A small multi-label image tagger, trained from scratch: 4.61M parameters.
Rows from block 2 of a small multi-label image tagger, named by matrix and row number. Rows with one number belong to one neuron. Each number is 128 + 24 x the weight over its row's rms, rounded and kept within 0 to 255. All counts start at 0. Numbers have three digits each.
After each neuron's rows are labels from the 100 images, of 14848, where the neuron reaches its highest value: "top examples" is what is common among them. Only what is clearly more common there than usual is listed. The data: aerial photos of the United States (SatlasPretrain). In brackets: how many of the 100, against the usual share in percent.
# fc1: MLP up (model.blocks.2.mlp.fc1.weight, 768x192), inputs 64-127
# fc2: MLP down (model.blocks.2.mlp.fc2.weight, 192x768, transposed), outputs 64-127

fc1.76:148140123166115149106169126096128092129146108129123145161130148120113099149147039107118109168119118133119124171171120150111170108117098139128149109124157147144154144138127106135091146154120110
fc2.76:106122130132150121171154109110140100150114135101141154133105101138107058156092070090166113147107134130155145150135171141132143104144103168123153106178101124155128123126124109136154133130109125
top examples: crop field (30 vs 9)

fc1.244:150127105135123162118150120133129086106165104144133092180112146159133094115176087102066136145127158143116143153163107165124142116121089141161125077115172146136139144123120102140085133163127121
fc2.244:160134186093110155109185157090135138144144160119147106150130126127110133148095112118084113128090136124133164119116095108119128157112111196131117116134167118144114132151142127156133140089102187
top examples: crop field (29 vs 9)

fc1.515:125144118144129112096127138112151122093116111130181133177139156099155159171133111098106108166110132113112107143128109138070131119114105158072174138130118165177171141113119105138102145144135130
fc2.515:143123167106083145096159183127125097129111181154108126103072126106086065155098086118140128117083151095143114162137157166139124132143125170137115127156119121119184187119153123110160195107114132
top examples: crop field (25 vs 9)

fc1.364:117156101083153086155160124125103117114069104121112139116134107128131117123184131122118105126149096144110159109074133128095097106070133118129139119114084151185166112153155141137128166125146073
fc2.364:087091139157130086123131111172126121141108147137133144119129107148103111151133144126129134111130142089124138092124075123101113117139156140123111171147123164141128135092120127093132102093118078
top examples: building (72 vs 42.1)

fc1.639:108078087120109126110118111103097153113139135096094141144122124125063106143139121161145123132162160108127079168194122124166117122123140130151090142113138129129165137117113102078111122145133141
fc2.639:098122143158116105133128155159124152145131110143136125107169133135181124114176164106142116143107138103117109100102106155074131137160150104105172182101087134161092131116146155134149124137147117
top examples: building (80 vs 42.1)

fc1.745:086114052150144124104080093126095183087134124077124137126088140131109116152146139142147114155144131117111094133153148129104117103097132087133119165127102144161136102123118121100090163156155141
fc2.745:135096175175115099114116167104173144155125102139149141163135089114130114129156118151118136124137106130105163125103125146155138123168134103101167137082106127152162141147128156120146169144131113
top examples: building (68 vs 42.1)

fc1.553:140128093095160120126139110128115149113131141140121122134138153120099127123126157190093152112156136121088144140096168120093161148144113172151125095180137121106168132144167175104146089094130117
fc2.553:093162123116146098113127120171099107112167137115092132065117093129098106127081113148086105122127182090161124085087149113137120111150108127122071132142152094132114116110122111104131097138147118
top examples: crop field (34 vs 9)

fc1.433:115139092128127105139088158145080125114097127123108156122123133140142118158126132095157104130140082105104080124172161153141140079126153096134164148155092123127131139117106137115098179167160102
fc2.433:147085141146135126137129128168122154133122119121104093122127118125141120128155220145150138116109117111110135079153125100089175186101149118139136160134124110133115130145118172165165117136155115
top examples: river (27 vs 2.7)

fc1.735:161113142108166138182163138118107142163132170120146095164152139109154145106137130090066129086150117115106122146145105130102152168114100165091141138141155125136101100119091147117140096126162115
fc2.735:114148107148124090125053112152135143140126140071134134103137134087163135156136133114151112137132152117147104160131131158121123126125153138126139185136104130135109097091150150075127102108133144
top examples: crop field (26 vs 9)

fc1.68:159140151088196137174138118100097140135113149109168110148148142116163156109133116099062129099136090148121133139159084106120166145115108132092151095161141130138119119150125123121096099131160111
fc2.68:128158120138141083100078123128114134142125135072170136103119111125154120144111144112156114131119107120110107142101150145117126156115167139102130169151089103130126090114146156099136127108128142
top examples: crop field (25 vs 9)

fc1.471:152105153127152173098142117109100161089141119108069082144094119157070097085140111146096123139160122119087150137167098163133146138106130116148085130094143124140161135111078143153105150146130111
fc2.471:135102189120128171129139153136102158146107156117121094133124125128102090121119101183125143122096110106148139134129106100123129138124137200102106164161135112123151153133106155156134157131119103
top examples: building (89 vs 42.1)

fc1.418:169160121145112132069110129100135112073130140115139131173096142135139099159109100108125109177119113132108125152168139174088152100081111164136132132146132132149158142123140112134079144136123125
fc2.418:127111128148162126160165099113128090146140110121135133139114118153142084095151063111127160135130129132124128169114153168130154115176094120131142103148139157160117120105140112111129134159149100
top examples: crop field (29 vs 9)

fc1.104:137130125111154134136125104150145094139124159103081122142102137100130123093127137146163103099102143102118144175131143143131112116121125110123163141146140105119145140134151143111138136080097127
fc2.104:144079164129159124124158154126108102145163109097118167122148146098151131120110173114144044144125116134134192109109139157085119084120121114081135157113110144097127121135133131109127102061134106
top examples: crop field (25 vs 9)

fc1.161:119143090157171142125095116154120130167140136110130144130067137125133089144152081134135148116104125138126130138175137123127163084136121109145129084146122145109157103150103120094064175188140105
fc2.161:136121160091131093140163083096097143138119135071157125112152122109125152141125144119123139145120124154149131111118121108107150216093132196125113109135161141123108086136110140121158074104125144
top examples: crop field (25 vs 9)

fc1.703:115068091143125120152152123164147126133113100128118116136179131098117166129182079139116163104172117117137080185149105102120120118145124129128155119119138122126115133109097103090112097136159130
fc2.703:155148163131126132126091181150170116138104172109154110136118147081141135137110117157088135109131161103104125107114102142117158113141115157124151176109128114140154170113136172127097125120154146
top examples: building (73 vs 42.1)

fc1.698:120092111137097138068169093125118131094153102102088104123136112105106110070150092162143171151182144132139122183140127142146110088147143114182089108091195147113152138114141101088119115121120112
fc2.698:164187107157130128133105144134130155148110147097126165119162164106169116148116131147128112135118111117107120122153123105125138092125124100139116175119109109143123088125103176136098109164162156
top examples: building (69 vs 42.1); parking lot (25 vs 2.2)

fc1.415:142121123122123130121140155111138138136144140110179145164155103141138085134129127125129106112101134105160119155129120101074110089093135164156180095120153126127121136148075178116137107088086110
fc2.415:108125106120159113107123088122144128158117117116138132079125133127126110146116134135155095089182134110138144145151152133076090094122111109127136189147132113081139131145114143138158092104107131
top examples: crop field (27 vs 9)

fc1.559:133127116148139147140169133105127122146161116143102117169166141151170145116132107092100147121139105124096092162136120143127127122139098111116135099117141155166078117120116104116081148150139094
fc2.559:133158154093146121131120127096093146181157150122179104116104147144134093161125134126116147105102133144102108157146117123117126175135127182133094122135113122118111106130151120088134127103156198
top examples: crop field (32 vs 9)

fc1.548:120125090121111111128120138123094169112130148111089136151159147162144114142107119129150096137156130103085083130179137143143156108095111150166154125126102154155138108105052119118087134167152097
fc2.548:109113130091156153144094113144118149159126130098130095077077146122109114132124164145137156113095125147144120107150177095126151142107131125151088144161116119110118125167154153115139131141145146
top examples: river (28 vs 2.7)

fc1.272:145112122121152161129152114107130137123146127121145078170133137139149148112167096146055140107159136148088127148174095128116150105126098113143133084098151140126152126138094119126039153176159106
fc2.272:134138124101139114096158115113128114143117142096154080087126159101121092177107139132123143120105136116129122115123124157123150159099129227106092126145117153131121130125154133114130082095125152
top examples: crop field (43 vs 9)

fc1.660:170153116135119139093101140100138122069115139121155124175117142139137114148117116102115110172126123134112111143162129167075152106077101156124136135137135139160151149138136107153089139150116111
fc2.660:116096114137157121164169114131139094137112110143135121160120112148128096101134052106121158136126124131128127164111146164124142118163089135133159095134141148170102141089125109114148146157146111
top examples: crop field (28 vs 9)

fc1.584:086151086118127123140163125117118144159098109107139100135179135155146128160106119131088129135130119171129131130122158115160145120104177093099118118147160139146086154138134131111127110132105155
fc2.584:181129152127100149133148158138108125171156127134128178121121154108146140121148102120104137118110117123116102094137160117127105126131138097173153119147134158143112109121133124146069105099108125
top examples: crop field (27 vs 9)

fc1.421:135135120132146161098154113112137104115176105111149074173101153143140134089155071117059162137137158162112135155145089158095131097133093130130116078110172148128160146132140094124058140162126097
fc2.421:140159150094135123095140114098148116131145158099163107101121179113110106203102136134100132133105130113122130117129105126141143150106130216119110132129127151142116102134133146131135108086126180
top examples: crop field (44 vs 9)

fc1.23:151112091139130160107151127140105116111123123123094100149097148163109097109161121085107109127112168134088137122136132180158136168095120106165100159120106145114113152103103131148100100137122131
fc2.23:133154174117121124108158146095147128156122148070140180112114120115090121140120121124143118116128118130171143154122136109137106133137132115119104109143162121172163144178175115111186168098108161
top examples: building (75 vs 42.1)

fc1.485:129132120131161094143157169121124109127122132128125128121143109136113145084156140103096152156133116106147162121139108175129131135156126148096187143115127148071155132152077159124126152121144169
fc2.485:142126106120102156163126100138192131133129134146109152122080165130155107128115129099116119114100089118129115133098117123150128108132088128114100125144097134094102112115134110133164089110127111
top examples: building (85 vs 42.1)

fc1.632:121137081066118120139120118137076093096157164131097109112096161123094108100114123124102136124151136127136103130184134149141143151113094122159097120129159145142122125076134119095122124129147137
fc2.632:144121154119154129129141155117201145119107163170130142165144119156150149157097114128089109102107128124080130129089121129109094120162112144126187129091108111166116175157113109147127187134117144
top examples: crop field (28 vs 9)

fc1.579:157113117115122156057167126111133105107177085113105089185126142160145150076170077108084144155123157146109135129162094149135140126117080137152133103116187146132149155126137105138081124162119127
fc2.579:121143177086155134102113110093152136126143162104133116126115156096103134177113145138097092152085126125123141101131100110144134119119135194115125138114098137148141141132132149125107132113128183
top examples: crop field (37 vs 9)

fc1.442:126143122155148129113154144105141122094107121111178123179122159103153140167138095075095119141096133134094110148130087146052125133123101156075172115132121162181138133125108105126111136134147142
fc2.442:138132149103089130098166166118140088112098180153106132118094134113110073151096075095140120118105136096141111165132166173149097133150130151149117131147128118112167181115143102113153187103110135
top examples: crop field (28 vs 9)

fc1.265:138137119147111124135134151112128138116137157140103133171158156151127135137137088103111113134158132109096085175160099134106142126114101142141160111113123176165144130101067110101093152177169092
fc2.265:141110148112146141132093108109110153182158143084165099113094124149147105140145120150126162111119127186129136136160145094128137133104116156162092116130129114111128133166168136118113107151140178
top examples: river (27 vs 2.7)

fc1.8:128139114132172145113143111100125146145153113108158101156097144135145133123160092143094147126139126141095141144159114114097147076122109103119139085132146140115154112144121116128031172178145116
fc2.8:123141127083136109122134096103118108119129141081165111095126159106110123186109141105112134125094119137141136104122116132115143170097122205111095120153120143130129103137156127123156107078127182
top examples: crop field (33 vs 9)

fc1.375:144131099147129146133170131102129113105156110135148088170155148150144143155143085125092164130154098130081110151161105123106112115129088134134145116092149176138077090115110107103101148127195130
fc2.375:179149120183096157086175181117130122161165172176136135159125146164131119132108106106132133107134142127092132163119099143101126149092123134145120119101148127119148130126137116137127128110145183
top examples: crop field (28 vs 9)

fc1.140:137110107174114111133118069124129172124097127165159109095153117093135101156161141150091097129131116128126116170129139129130150138114114121125098114143104189137129117138126164083126156093082135
fc2.140:138148128131123149120161082099148161141132100123183146084178135139102134107116111162156086115118100093098150102148168088147156108107126130186136114148132159119144159145132141133081101111116120
top examples: crop field (26 vs 9)

fc1.241:107085098104180146154088047152069174103123099089107085115144114115117127102181112152136144118178111140123123148178127104143123118126126104170081119125126114115086097127104112092079111154138127
fc2.241:117108156125087123149151179113168123118115188141103147136188098114110117144066103111124093123121142125160103155076155144140106166159120160132151135099140123167128151116121119107177145105096130
top examples: building (71 vs 42.1)

fc1.464:128158106100155086156146135107172169118130151119106145118123129142132119144114123126106110071097127166130146086137119089161127151128128089109076122112140098137140130155105138106129123141093108
fc2.464:155162143131101136145154156156112149152139122068099157110052132115143172106109091134136058103146149116149144127143117133109115125138172113119083136138138138160152083161154109145126115160153142
top examples: crop field (28 vs 9)

fc1.86:151124134142108152104109129112082096140118082136082158155107111147162171148155155176144115097148148142143139145148118128105100135146165151097111131128129105169125098121156141098138164114145105
fc2.86:156112156121113165127145099166144158128128140118145122141159150102144117106142154115137160139115139161128100130097135132158119132131144136117189145157148118126095152135184136114187124092132136
top examples: building (77 vs 42.1)

fc1.725:127098136149127143158119152117126150130127170124094109150180142177118146099148131118111114137169109091107097150163105117113153126105108140103134109125126148177132110121081107124100129170132080
fc2.725:132121140106153119155129106127093165169144095082179085093122120140182139128168148139124156097123111152112129117166101108124154154133125117142103122129118119127096081169151129119121097139153167
top examples: crop field (30 vs 9)

fc1.270:149132102111130136136113132124105119127114197113111126146128135127111150156128131164133118160103153138107103123133150124082128137072124136139092153169115115121159144137123115147102091141103149
fc2.270:122129133154091094131121120112099150161099134112135146147158095140119093134109145131134098135154122114141157122154107135129134133134109133107131119131170108199139106145107114129152132133084131
top examples: building (86 vs 42.1)

fc1.543:109088099157144115138113095161098131106111097106109109114152129120131146077171078143152152153180131131163097178134110124129114100144115098150098138122171151123107111095132115094111136127129114
fc2.543:153149123135131136137116135137135154135104161070147111116141114107144146131108141178101156078123109117115112143130114100122117138133152095139101157119136085115112090142111148111110080113163163
top examples: building (82 vs 42.1); parking lot (31 vs 2.2)

fc1.240:152154120101127147092116117099102114065126157099173133160096143149150115159115131084106115157109097154108128124173129156064149132084110146127124128157112138136129136146139120156085114126120133
fc2.240:134069109205161138162155129140143132138097135138147101177149109168118149074158096138099124122148138133123155145101119144086128118128092113091179122086147118185133132113111108159127106162108109
top examples: building (74 vs 42.1)

fc1.131:108110108070148115177154165133189121121135161133109124138134139095145115080112109154117096097132188115125135115135128149091116146120127114112134086113133174122173121095159123124147121129124153
fc2.131:115097118109140128153141129116118113110117137066147145092111115094096132151125152115136091109173151082146171146083118156114089102150119096165139151136152143142155123122104128138122136115100091
top examples: crop field (33 vs 9)

fc1.653:138149076137120145122151158121092119112132134124158113201157155133122131155154117069083108110107122116093089157142073135082129109120105147101153113154132150143105115123118097101106138138144132
fc2.653:122155153108146159115149122114115088130106156104143116109092143149109086150135113109094121139057134144110095139103150149109116141130138159096103126165100135131150160130179114112163152099125166
top examples: crop field (28 vs 9)

fc1.137:098091110138109114107133120177102151088119069096116088114131152107136132108159081098156157160145145100160111159131144151134131114135125139139104161157125142139105127093158134105117149116124112
fc2.137:125137110108163137136097107142119130120131145064146090087108144092130138122132129144117166114124128126138109135157139120118127097157144104140092169133112104107115105157172161093101095137167177
top examples: building (69 vs 42.1)