config.toml
dataset = "aerial photos of the United States (SatlasPretrain)"
image_size = 24
horizontal_flip = true
cutout = 0.25
head_dim = 16
bias = "all"
inner_norm = false
latents = 64
init = "trunc_normal_002"
learning_rate = 0.0012
beta2 = 0.99
lr_schedule = "poly"
final_lr_fraction = 0.1
weight_decay = 0.06
Rows from block 3, named by matrix and row number. Rows with one number belong to one neuron. Each number is 128 + 32 x the weight over its row's rms, rounded and kept within 0 to 255. All counts start at 0. Numbers have three digits each. After the name is the row's rms in percent of the matrix's.
# fc1: MLP up (model.blocks.3.mlp.fc1.weight, 768x192), inputs 0-95
# fc2: MLP down (model.blocks.3.mlp.fc2.weight, 192x768, transposed), outputs 0-95
fc1.503 037:138161159150133141128146144114095130160150154125171100117182134069160132106119142122167085111118098117173151118149088123139153142162154153151135127198155131104140112094150169082148115128161169179165115145125064164087106110114093087117161204175083075131119123046140148116148166140103060118
fc1.504 038:157155144157069100148125123152136068126125097175094146160138134124082125158164082097163082131112138088102187084128162139139122136081123117068161132115089090136123101139132145110107073134162162132162156172094136131154149198120172147173182155139108166136099137113162118139109121234092194166
fc1.505 040:139146107151164143130178124116097108181105135109136164108144091074214163128178096147142172176121105126161127126110189112067118135109121137131204126144140119109166170089034128132087098137173081094076091149143122154164090129152086181106099097123160137135143138158125175107167191136130142130
fc1.506 038:107128153123122118084061104124157169145136150124154129147140100091152153055161155124124110138130146185185207136166113141143156157126085109108070086110156155130126212153111158124176106114147180169091100159044096180107124090133149175135128115134120063103146094073105136141131098113089100120
fc1.507 136:075121102150144142182139109100093174164114126106141120096121134170194121122108169141118150138147145076166175112146141138104131117105121123130164109104062099119088121127184117191171093126122090116103051201089133163122150167161074103124075125091124112207181113115196169189123130122145201213
fc1.508 037:114166104102101130110183095204103127125105160111137125137089137124160208153126138112127107137106174125143107111186125154070175098084156118121126182135154177091117126157111163103133117149215112126101133016132092125140128089086102146116110218124156108112042084113116060179129178124102092161
fc1.509 044:179109138091059111156130162187124100183104141122179088077166146130159132182113150108122097120156129088116169157122190143092102118163170143104033123081102101115097136145158129154109065085144133150104138185116191176100127124104125099159141136164114104122172155142111120118115214122138151094
fc1.510 153:112157210139114109138182115171109129118157156186177117142113149128117127163145130112115159125112139128140114138175153107142123102112147158160191054115118136169170151040151125179124080110100169147136094090116140143081127123000146077108158075121144109110115154112091102146155083138086132125
fc1.511 034:145110152112148120135187119109096043122127155123124121127122104174134180133122127147129185145149140081125118114042126084165093104098166112070061122119156116094123139096071187122144070131117079120138141197123123151144122125152170167126069082153154162128150168152098182098124177111136179086
fc1.512 149:152086098118131100134171160141129124162123123091091126155125120145105127076080161164149133078065143127165112085142137159097166133167118172084182096143144090117090156134219129100103094150128141139075110194133121182081088127146130179150088130100116123202147141197141136158114167125160130198
fc1.513 124:112102101118150127175178147123090160120125175124150118144157116204188133140105176125100133092152209157164081102150174131099130123110117112142168011148137119131123122129129116152162125141121116132111082167149152155079074166123156143124136054121080148114180102140117148188124143132109168155
fc1.514 139:124093113129120132145132182108141141106149150112073123132143066136155131118057151188161081086065139157145091110146136187101105136116133164126129104133115106132112111115212144123106116166148149122156100191191145175082088135147121145151116119123115116164159088198184140166117114086152125181
fc1.515 036:182114157086139112120078120101157113194146141124095156126144150111164130192151183160144175106152154159116104133141123104114168147090128127131168140138204089124139134114113113094101103074114119132058109186097104100128127151184157149199179075129161099177124166125144162113130104104118130110
fc1.516 041:102142195129100117140086105119115170123063187123105109127103098119093128147155081164092164104073129125075105126158185143150129142109184148160186140146129124074091165125135087084131105171192114095129066055170138167100142080066083150176138144116164121133124150105134124096131099152161167146
fc1.517 041:185125185185051096142119160145155076127165121084110062087061155040199115113152159124133129097145171148138146142113159104100128133187113152162130157129094107136145131148107124148154151131063148111192125086094131150156155124131146134128199098118110150167145175050090133153158138147128113161
fc1.518 036:129092126143154155128103126123170114110119128064157125120047062091132117160128117074087089155121148129084072098118123139120159108134137155132093164086109133097106116125117086108152099150085140098149132141096122139085102072138149077063126193110121158146153100107102091095124196158137109113
fc1.519 041:157141138132096076136137150085134070174120137085126137114128078099149166138142128152136134148140135146123151129164163148151103101195112103138128081141125120139134146102163097190112165107120201044121064140104112151101160120173095102173157115171171082127130099054149140133092089050178157130
fc1.520 154:162099099157146120179151139160117185077086127104176134064133145124163120135118156099081243122113161116090166051144112099111143137138098149124249124114151136140116129068219137143186139134098134126156115060122144149150092119093058100123095094134121100096194078108139192128097107056143130135
fc1.521 034:154133099155120114168184145170099115171173125092200168174149102121169117141192072125133067142133130124187123117076189088185155109148119123076123153101147114116142116148168137104117125166114142118196158145099119091137146173125160074122131193163059082126127111093119123130116150145146167112
fc1.522 162:093067101124147099182158146193102169167104127151165093104111132151120144098115155169075084068117249112097120128154079182054174135101150134151161102132100152139182172091130089137131123133142100133116074117146124154139095160070095072129079136118115103151183167179114120161139060114143180115
fc1.523 033:099157053134111143162126128087117036057082131152104178117138101144121108150173090155142126117104143137148142127149115127071110174143168127132105098141137140151099108126135061125127119145176031042108133129110142091185111118088179083100120077094146107180090109171097155126119178143146093173
fc1.524 139:160082126135075101127185181133130106134107117138120147124104158121116117103095137146145202118108139179150140116173145138165143102145112236125135078128170101132137185144174145099122105109103129143151092085112108124104089110071135103194121107112112092108136146160172097098122165137157116160
fc1.525 118:119170144133113119181143105192173120110141088135156135138122072091144083073103122126142182145089146106153139090131155142158109093147096173127181093120138069112132127125178174169105099116148156160092048148122151123111145184090098172130094120088125144145126124166160100143098124116166087197
fc1.526 039:082139096152247129064120123116059126164121167072167090118096067155115139155108095122098202117132108111136096132167139063107124131100073081175127165133157093126133162109112134123155135099114148118120139056151100089145099177120132039092060138155112144152104109141080096135167187147066088123
fc1.527 037:213154077118139090186081146110093148103115093129124131168066101114148140113064070143148149148150117132102040181082164142148136153070139210112109099049071130100102135144145160155128125178139157127112143130183175143127139121092101084085148118131166059141125123055195134120130106128137124134
fc1.528 038:179088116085134185116095104096112188087157086128145163177180113103158103131135164175094139110079116168123120108162107131129105110102145131097060118079081128024068162111202135118138154089142089136110143118142087144135131144107074182075147129107135080126100115113098048131104172138161103152
fc1.530 039:098106107168132075131079098173094220166166129174181143159189123086144138139137106114115142132175096114156156130114079178077134167169152146131157130164100079115150147157120106146156226171159168090149174120152125103112107131130106117129070166091127130174183075153165089134147185154145139142
fc1.531 037:127117158112155122168129144152175074110095164119075084150134123151092140149114149228055165152124160116089124119122121090100162165067107100090096106100197162107094124123123151157074094202159120098097093117092122127182121205158193147159116059152171101198125190145088131119107153133146135095
fc1.532 035:102108142153138105199157118108113204153166097066192110131083146059145191137103070091140185121076172087148105109219193159129190141157124117126166142162112175098165155133162137154096152135202102108147170136140154152127127063120161084116119158135134110070157100124134136111145156153127107141
fc1.533 039:104090119171149105170104123142169174127116098101118115150092074084134123121125121151076179132118143124139115082127094063154154152141162080117104187150192168082205198105143133143142120133123133109164154039104109081147128131133089169140145134124116110120184074106157131175125142194086119184
fc1.534 041:075112154207108126113084070108143141056140122153124124110186210078164154138121120121144109139117137075084126134125107148112176048147154163119129102156118133145114169121199173150112155114130145154136134083168124141128167106110095117130085142056116144116159096114124107112130153109086159157
fc1.535 040:169067131092082117117151126197137107177179140151158147097114135100127173134151107095167115082132099135129167131140131131134119151084151133102036163118134147100120115127149099099135079064136155139080092136143137168123134139108146105142160141136110152096091094117113159134133174091122152115
fc2.503 041:081077125136084165169130075134146127128147110135144148145149068122062146099158153128145171125138071077139127116131114103130125153154124138158074150143112154165087105115199052132114118130182161105203161078137096125133173125065153113100184169091169102190132178131095083129149142091132138094
fc2.504 041:117151161132167105134163101193141105160149128165094133156149186204144122117120142146204126123085140154147095064148109105089105063074029159107138142099107177159119164083056134155115155128159110159120174134086124100132129145123142101128146159118142139166151131074129112072085137173163099130
fc2.505 037:121120135186076122115117093158130098149105128126115118150098133167123077085128105163142157180077109157146070110085106072145124105161106098120160140157141196168067130101151060155117140123150092103137110099112130149138195158104103148156144043101123154167188100112132057068100114094132110099
fc2.506 041:162113127113114155133135085115091146082106142090204110141162094112142110074072143115129133104149093157155139178180137107116135122156154153189099171109121059130118119150128126137132124075166168066162106137147154161096114145104072140071121113141171097149152137076092080138194100101133147161
fc2.507 147:145142130102127097103103123027091090170169152123134145127105161096097204118166075080124106170144102123099081159086126134138124136116127122112100178139133203156149129148128083110122074111125115173065194136082185131174187088160153127091143134118099167129080142101107133145155150058122092138
fc2.508 037:087116137119100126169099112145108109156174071136091078143123124136163157095148066154173162149159166129106079108085099121116143153155140115122137104085121160104100051060144114189101138176124149091160151067127106155174125119024149107112184097139172128106136136144123142179091213143118097086
fc2.509 043:112123156121100105096127147206090066151142085132139155163172182166027163097061141143141160122125100143084095111107117135118120131067138097130058121144130144149123123138138076184098128148165114157156207126158069073107170122140086052129111162093095108198138142131168103125069172167120146058
fc2.510 173:160124136121160072131138159147111149150101107111115117135123116084159151121168145139102113114097176160140144100137147118133077127134137119139080112115141155107144165124135112133128128097125100096113088163153111133103109159107136115158088110173094115146154112163148151153255162124145129158
fc2.511 038:110120095130168141144103129149126074126079149147191140153094123159124079089206176150153153157118131125088046069088128136102125096131170105127121190135141169107106155147106105140147127150121143140182145132201097135078089124165106094170143087103172176140113107080163126152096131113132059118
fc2.512 146:119120108082139160114128160147165146084133179155079130131110156122103125126054115082143074151153128147141119108100088124133124129170126101133170175144147175163233153112051189093137169166078117154106186104123103093107182160168130149096151072147153120070106109143128075120109154143171132043
fc2.513 131:152139194127101110076111137096047092145143113101101155158136155160100237125121101147155170127101084096094169143111141123112087169109175125106186168108124139151145093148176017120109098131127122124094176109071143159107141088154133116136143101100118139169080123106086135135153121051111140161
fc2.514 142:126109099136135130066121165144176103129140170141115128165085184104101124200098113094181072147148138080092172110163116091154102150101152158113190125128158137145174111161071153082085148154083135149128178137100110114103159144097165145102135110164127168120092156108103095124131144171128155080
fc2.515 036:136050184124077102131103103130157065147160094120151071126154096140136159109107100103243195131144124129124098140139050140125133137113099129117133162175138151187139118108132107085176152123144113138143138084112122088125160151131136163118174101163161113078127081114153074135102152084161207153
fc2.516 042:055138116148129135091087155161144125116115183138159164086160107153111104128143104138125102187128094139113122117087138172151132180115151105125164143122119148107159143141130056116072097157133157127166081078158163186062145163149102109134169212145177145077123152118152133190136173099118130141
fc2.517 038:079126109080069152159077130152114111193109185114147110120186101150131117142111097159146089101177088112139148166149116199074158158087114130152106108135152223147118080108072096181076190198141167067176099092081148122110147152150098092112177116146090120105181137094148078086068165115127075166
fc2.518 039:108132159163135164173094142077159143062159180128163119114098123171087147103137188172113217098111128127134114091116135103147125111150150159089139208130120178088105121087120046158132149146142099152107185137110115103100191125065128090143102184104156122147106144131154075144079201177093078081
fc2.519 043:143104125105076136115089146059182106152204122135129146088102118143139181116140141134186195144119059118129101146113129128115139171144141178129120152172069095113128086118161037137096158106116100121162077090155108156144176161175111069143135165154135078117128150088108117119085178116125162116
fc2.520 146:200077099133164107137123160123092094106083153135137139059131162134114184094120094100087118133169163102099108126130117164138114161114154133133140150095183149168171165109097127072166099104110116181098144076126109161189141162114150106089141131093094123145097128161158075089160145086206072095
fc2.521 038:145079150064079083201104152130097097066108136171157100148132167175095202093163147160134144120123157151139160104091146158157174129124162169135135141096081137110159130132100070179107164167157157107117151129133094109129152102137125103113116157124143124159208162150112081080150182141102109120
fc2.522 150:145133145169088143103096126171069087095123192100147167070100154117112144148136097119137126150139112095110079128146156141175106129110192180069104140098168083175164119165105130111153117115090145187167160052138138103165115073096174138124188095163076139118112124120107087088102117068127086095
fc2.523 032:135106163114078153090074111111164162084109108157154135155160136101085142106154155124155173102112114114071058075093133168118130128093110162145097139117203154159215175126114098089061146143161111091172151145113170092136119157148120114116111102112173080193110158140113159082088144111111151116
fc2.524 119:112134125144211132168123133128151137162097101133098109106134114161182108100041144159116089107137133178175122092110107182095150133167108081167099112124096152111131141103110143130154117160122131118134105091179120157121098171147116179140181064148158096138181079145112120089068102160127134048
fc2.525 124:122152093156160157105118136135133156134105128137136155046176176083147113134122151109107107119190098127131133101103081103146079157125199108110151135123131172071188108124125150120199155122117098116156126071124093143138092093084098077124136029180095121130163053117113125107123110079106160105
fc2.526 039:132101138132148191206107145115170154138141073161116084107138170089159073112155096171130148126177146116090080084186161112093110136084175137140121161143163174132180125117091127127122138107165159119127085110076146135098115172102156170109106139179141143093144139141178128153110195154095079132
fc2.527 036:098145172138083103182139138184068126130097094155127151137140145142086110140150102139144139093127081141116124117094104116159138161157149156092092178143103134122043135112104128180160124094131102149089113080147137170126150139190122110126159185115128134113142127209072134060104235137106145160
fc2.528 040:148113119155177156095087160083106172131093151147152122107134141213103163109098070077113178139088118137140112081112128135173118160101113129116049188108118082153138142167136088166112137071126146118098137138132143117110136111114071139079142074115129136129118120178112187091123135143104153181
fc2.530 042:083117145127149110155113070138058135155141119132092127144117144118111152088163142161105142152135155119117101080111072154149068183161139104095128142155109145126112163117124091105160192121135144107168210083104117185115168138069172084091171155100132164097127115131112129119135216132143098125
fc2.531 036:151094157148143115080120114121063049082141106188120103096120092071135088142094136155099078117116134169096134150093147083048109093067170130081167120131138217138147103109081137093104122150133093200161106120117132127113095150137168176160088160113094149116147113085131097109096166134115083108
fc2.532 040:121117125195094098201157160126140173120088138158154141124130133143130138051152145144172154122123106134113125124091110135143132157128106139170118180120146168126049128173132102165103120085139134098206195130167128091092155092086121144110150091133122150146140154066099158139115148158150149129
fc2.533 039:119136127155137115233084156085088212180148139120139116098091111120138085106174107141147127163129093142170149138123104115118168151122173157077123099153146114071118130154146039093123120088146116102123164088138052134069138139113121158137122133116090136084181116101118116110167179145074070138
fc2.534 042:086147152173148100098134110154097123092109126114126134113112125125094126122173112168136136125132140063087041118115072114153153142162096142138110089184128189110093134118177125142131124151113126136158200121145146090120163135108159094096147134094102135172105098198187171107160150142129113103
fc2.535 048:126144132112131096162113146142105125171183119103157102143124129129108167119134144092129121129149061123060110142103129121107152109117150131133043150128140131127075086114088067162121149050147078077202122083091104128138154111142089112138084217086097071143114169128126107105109141141096120085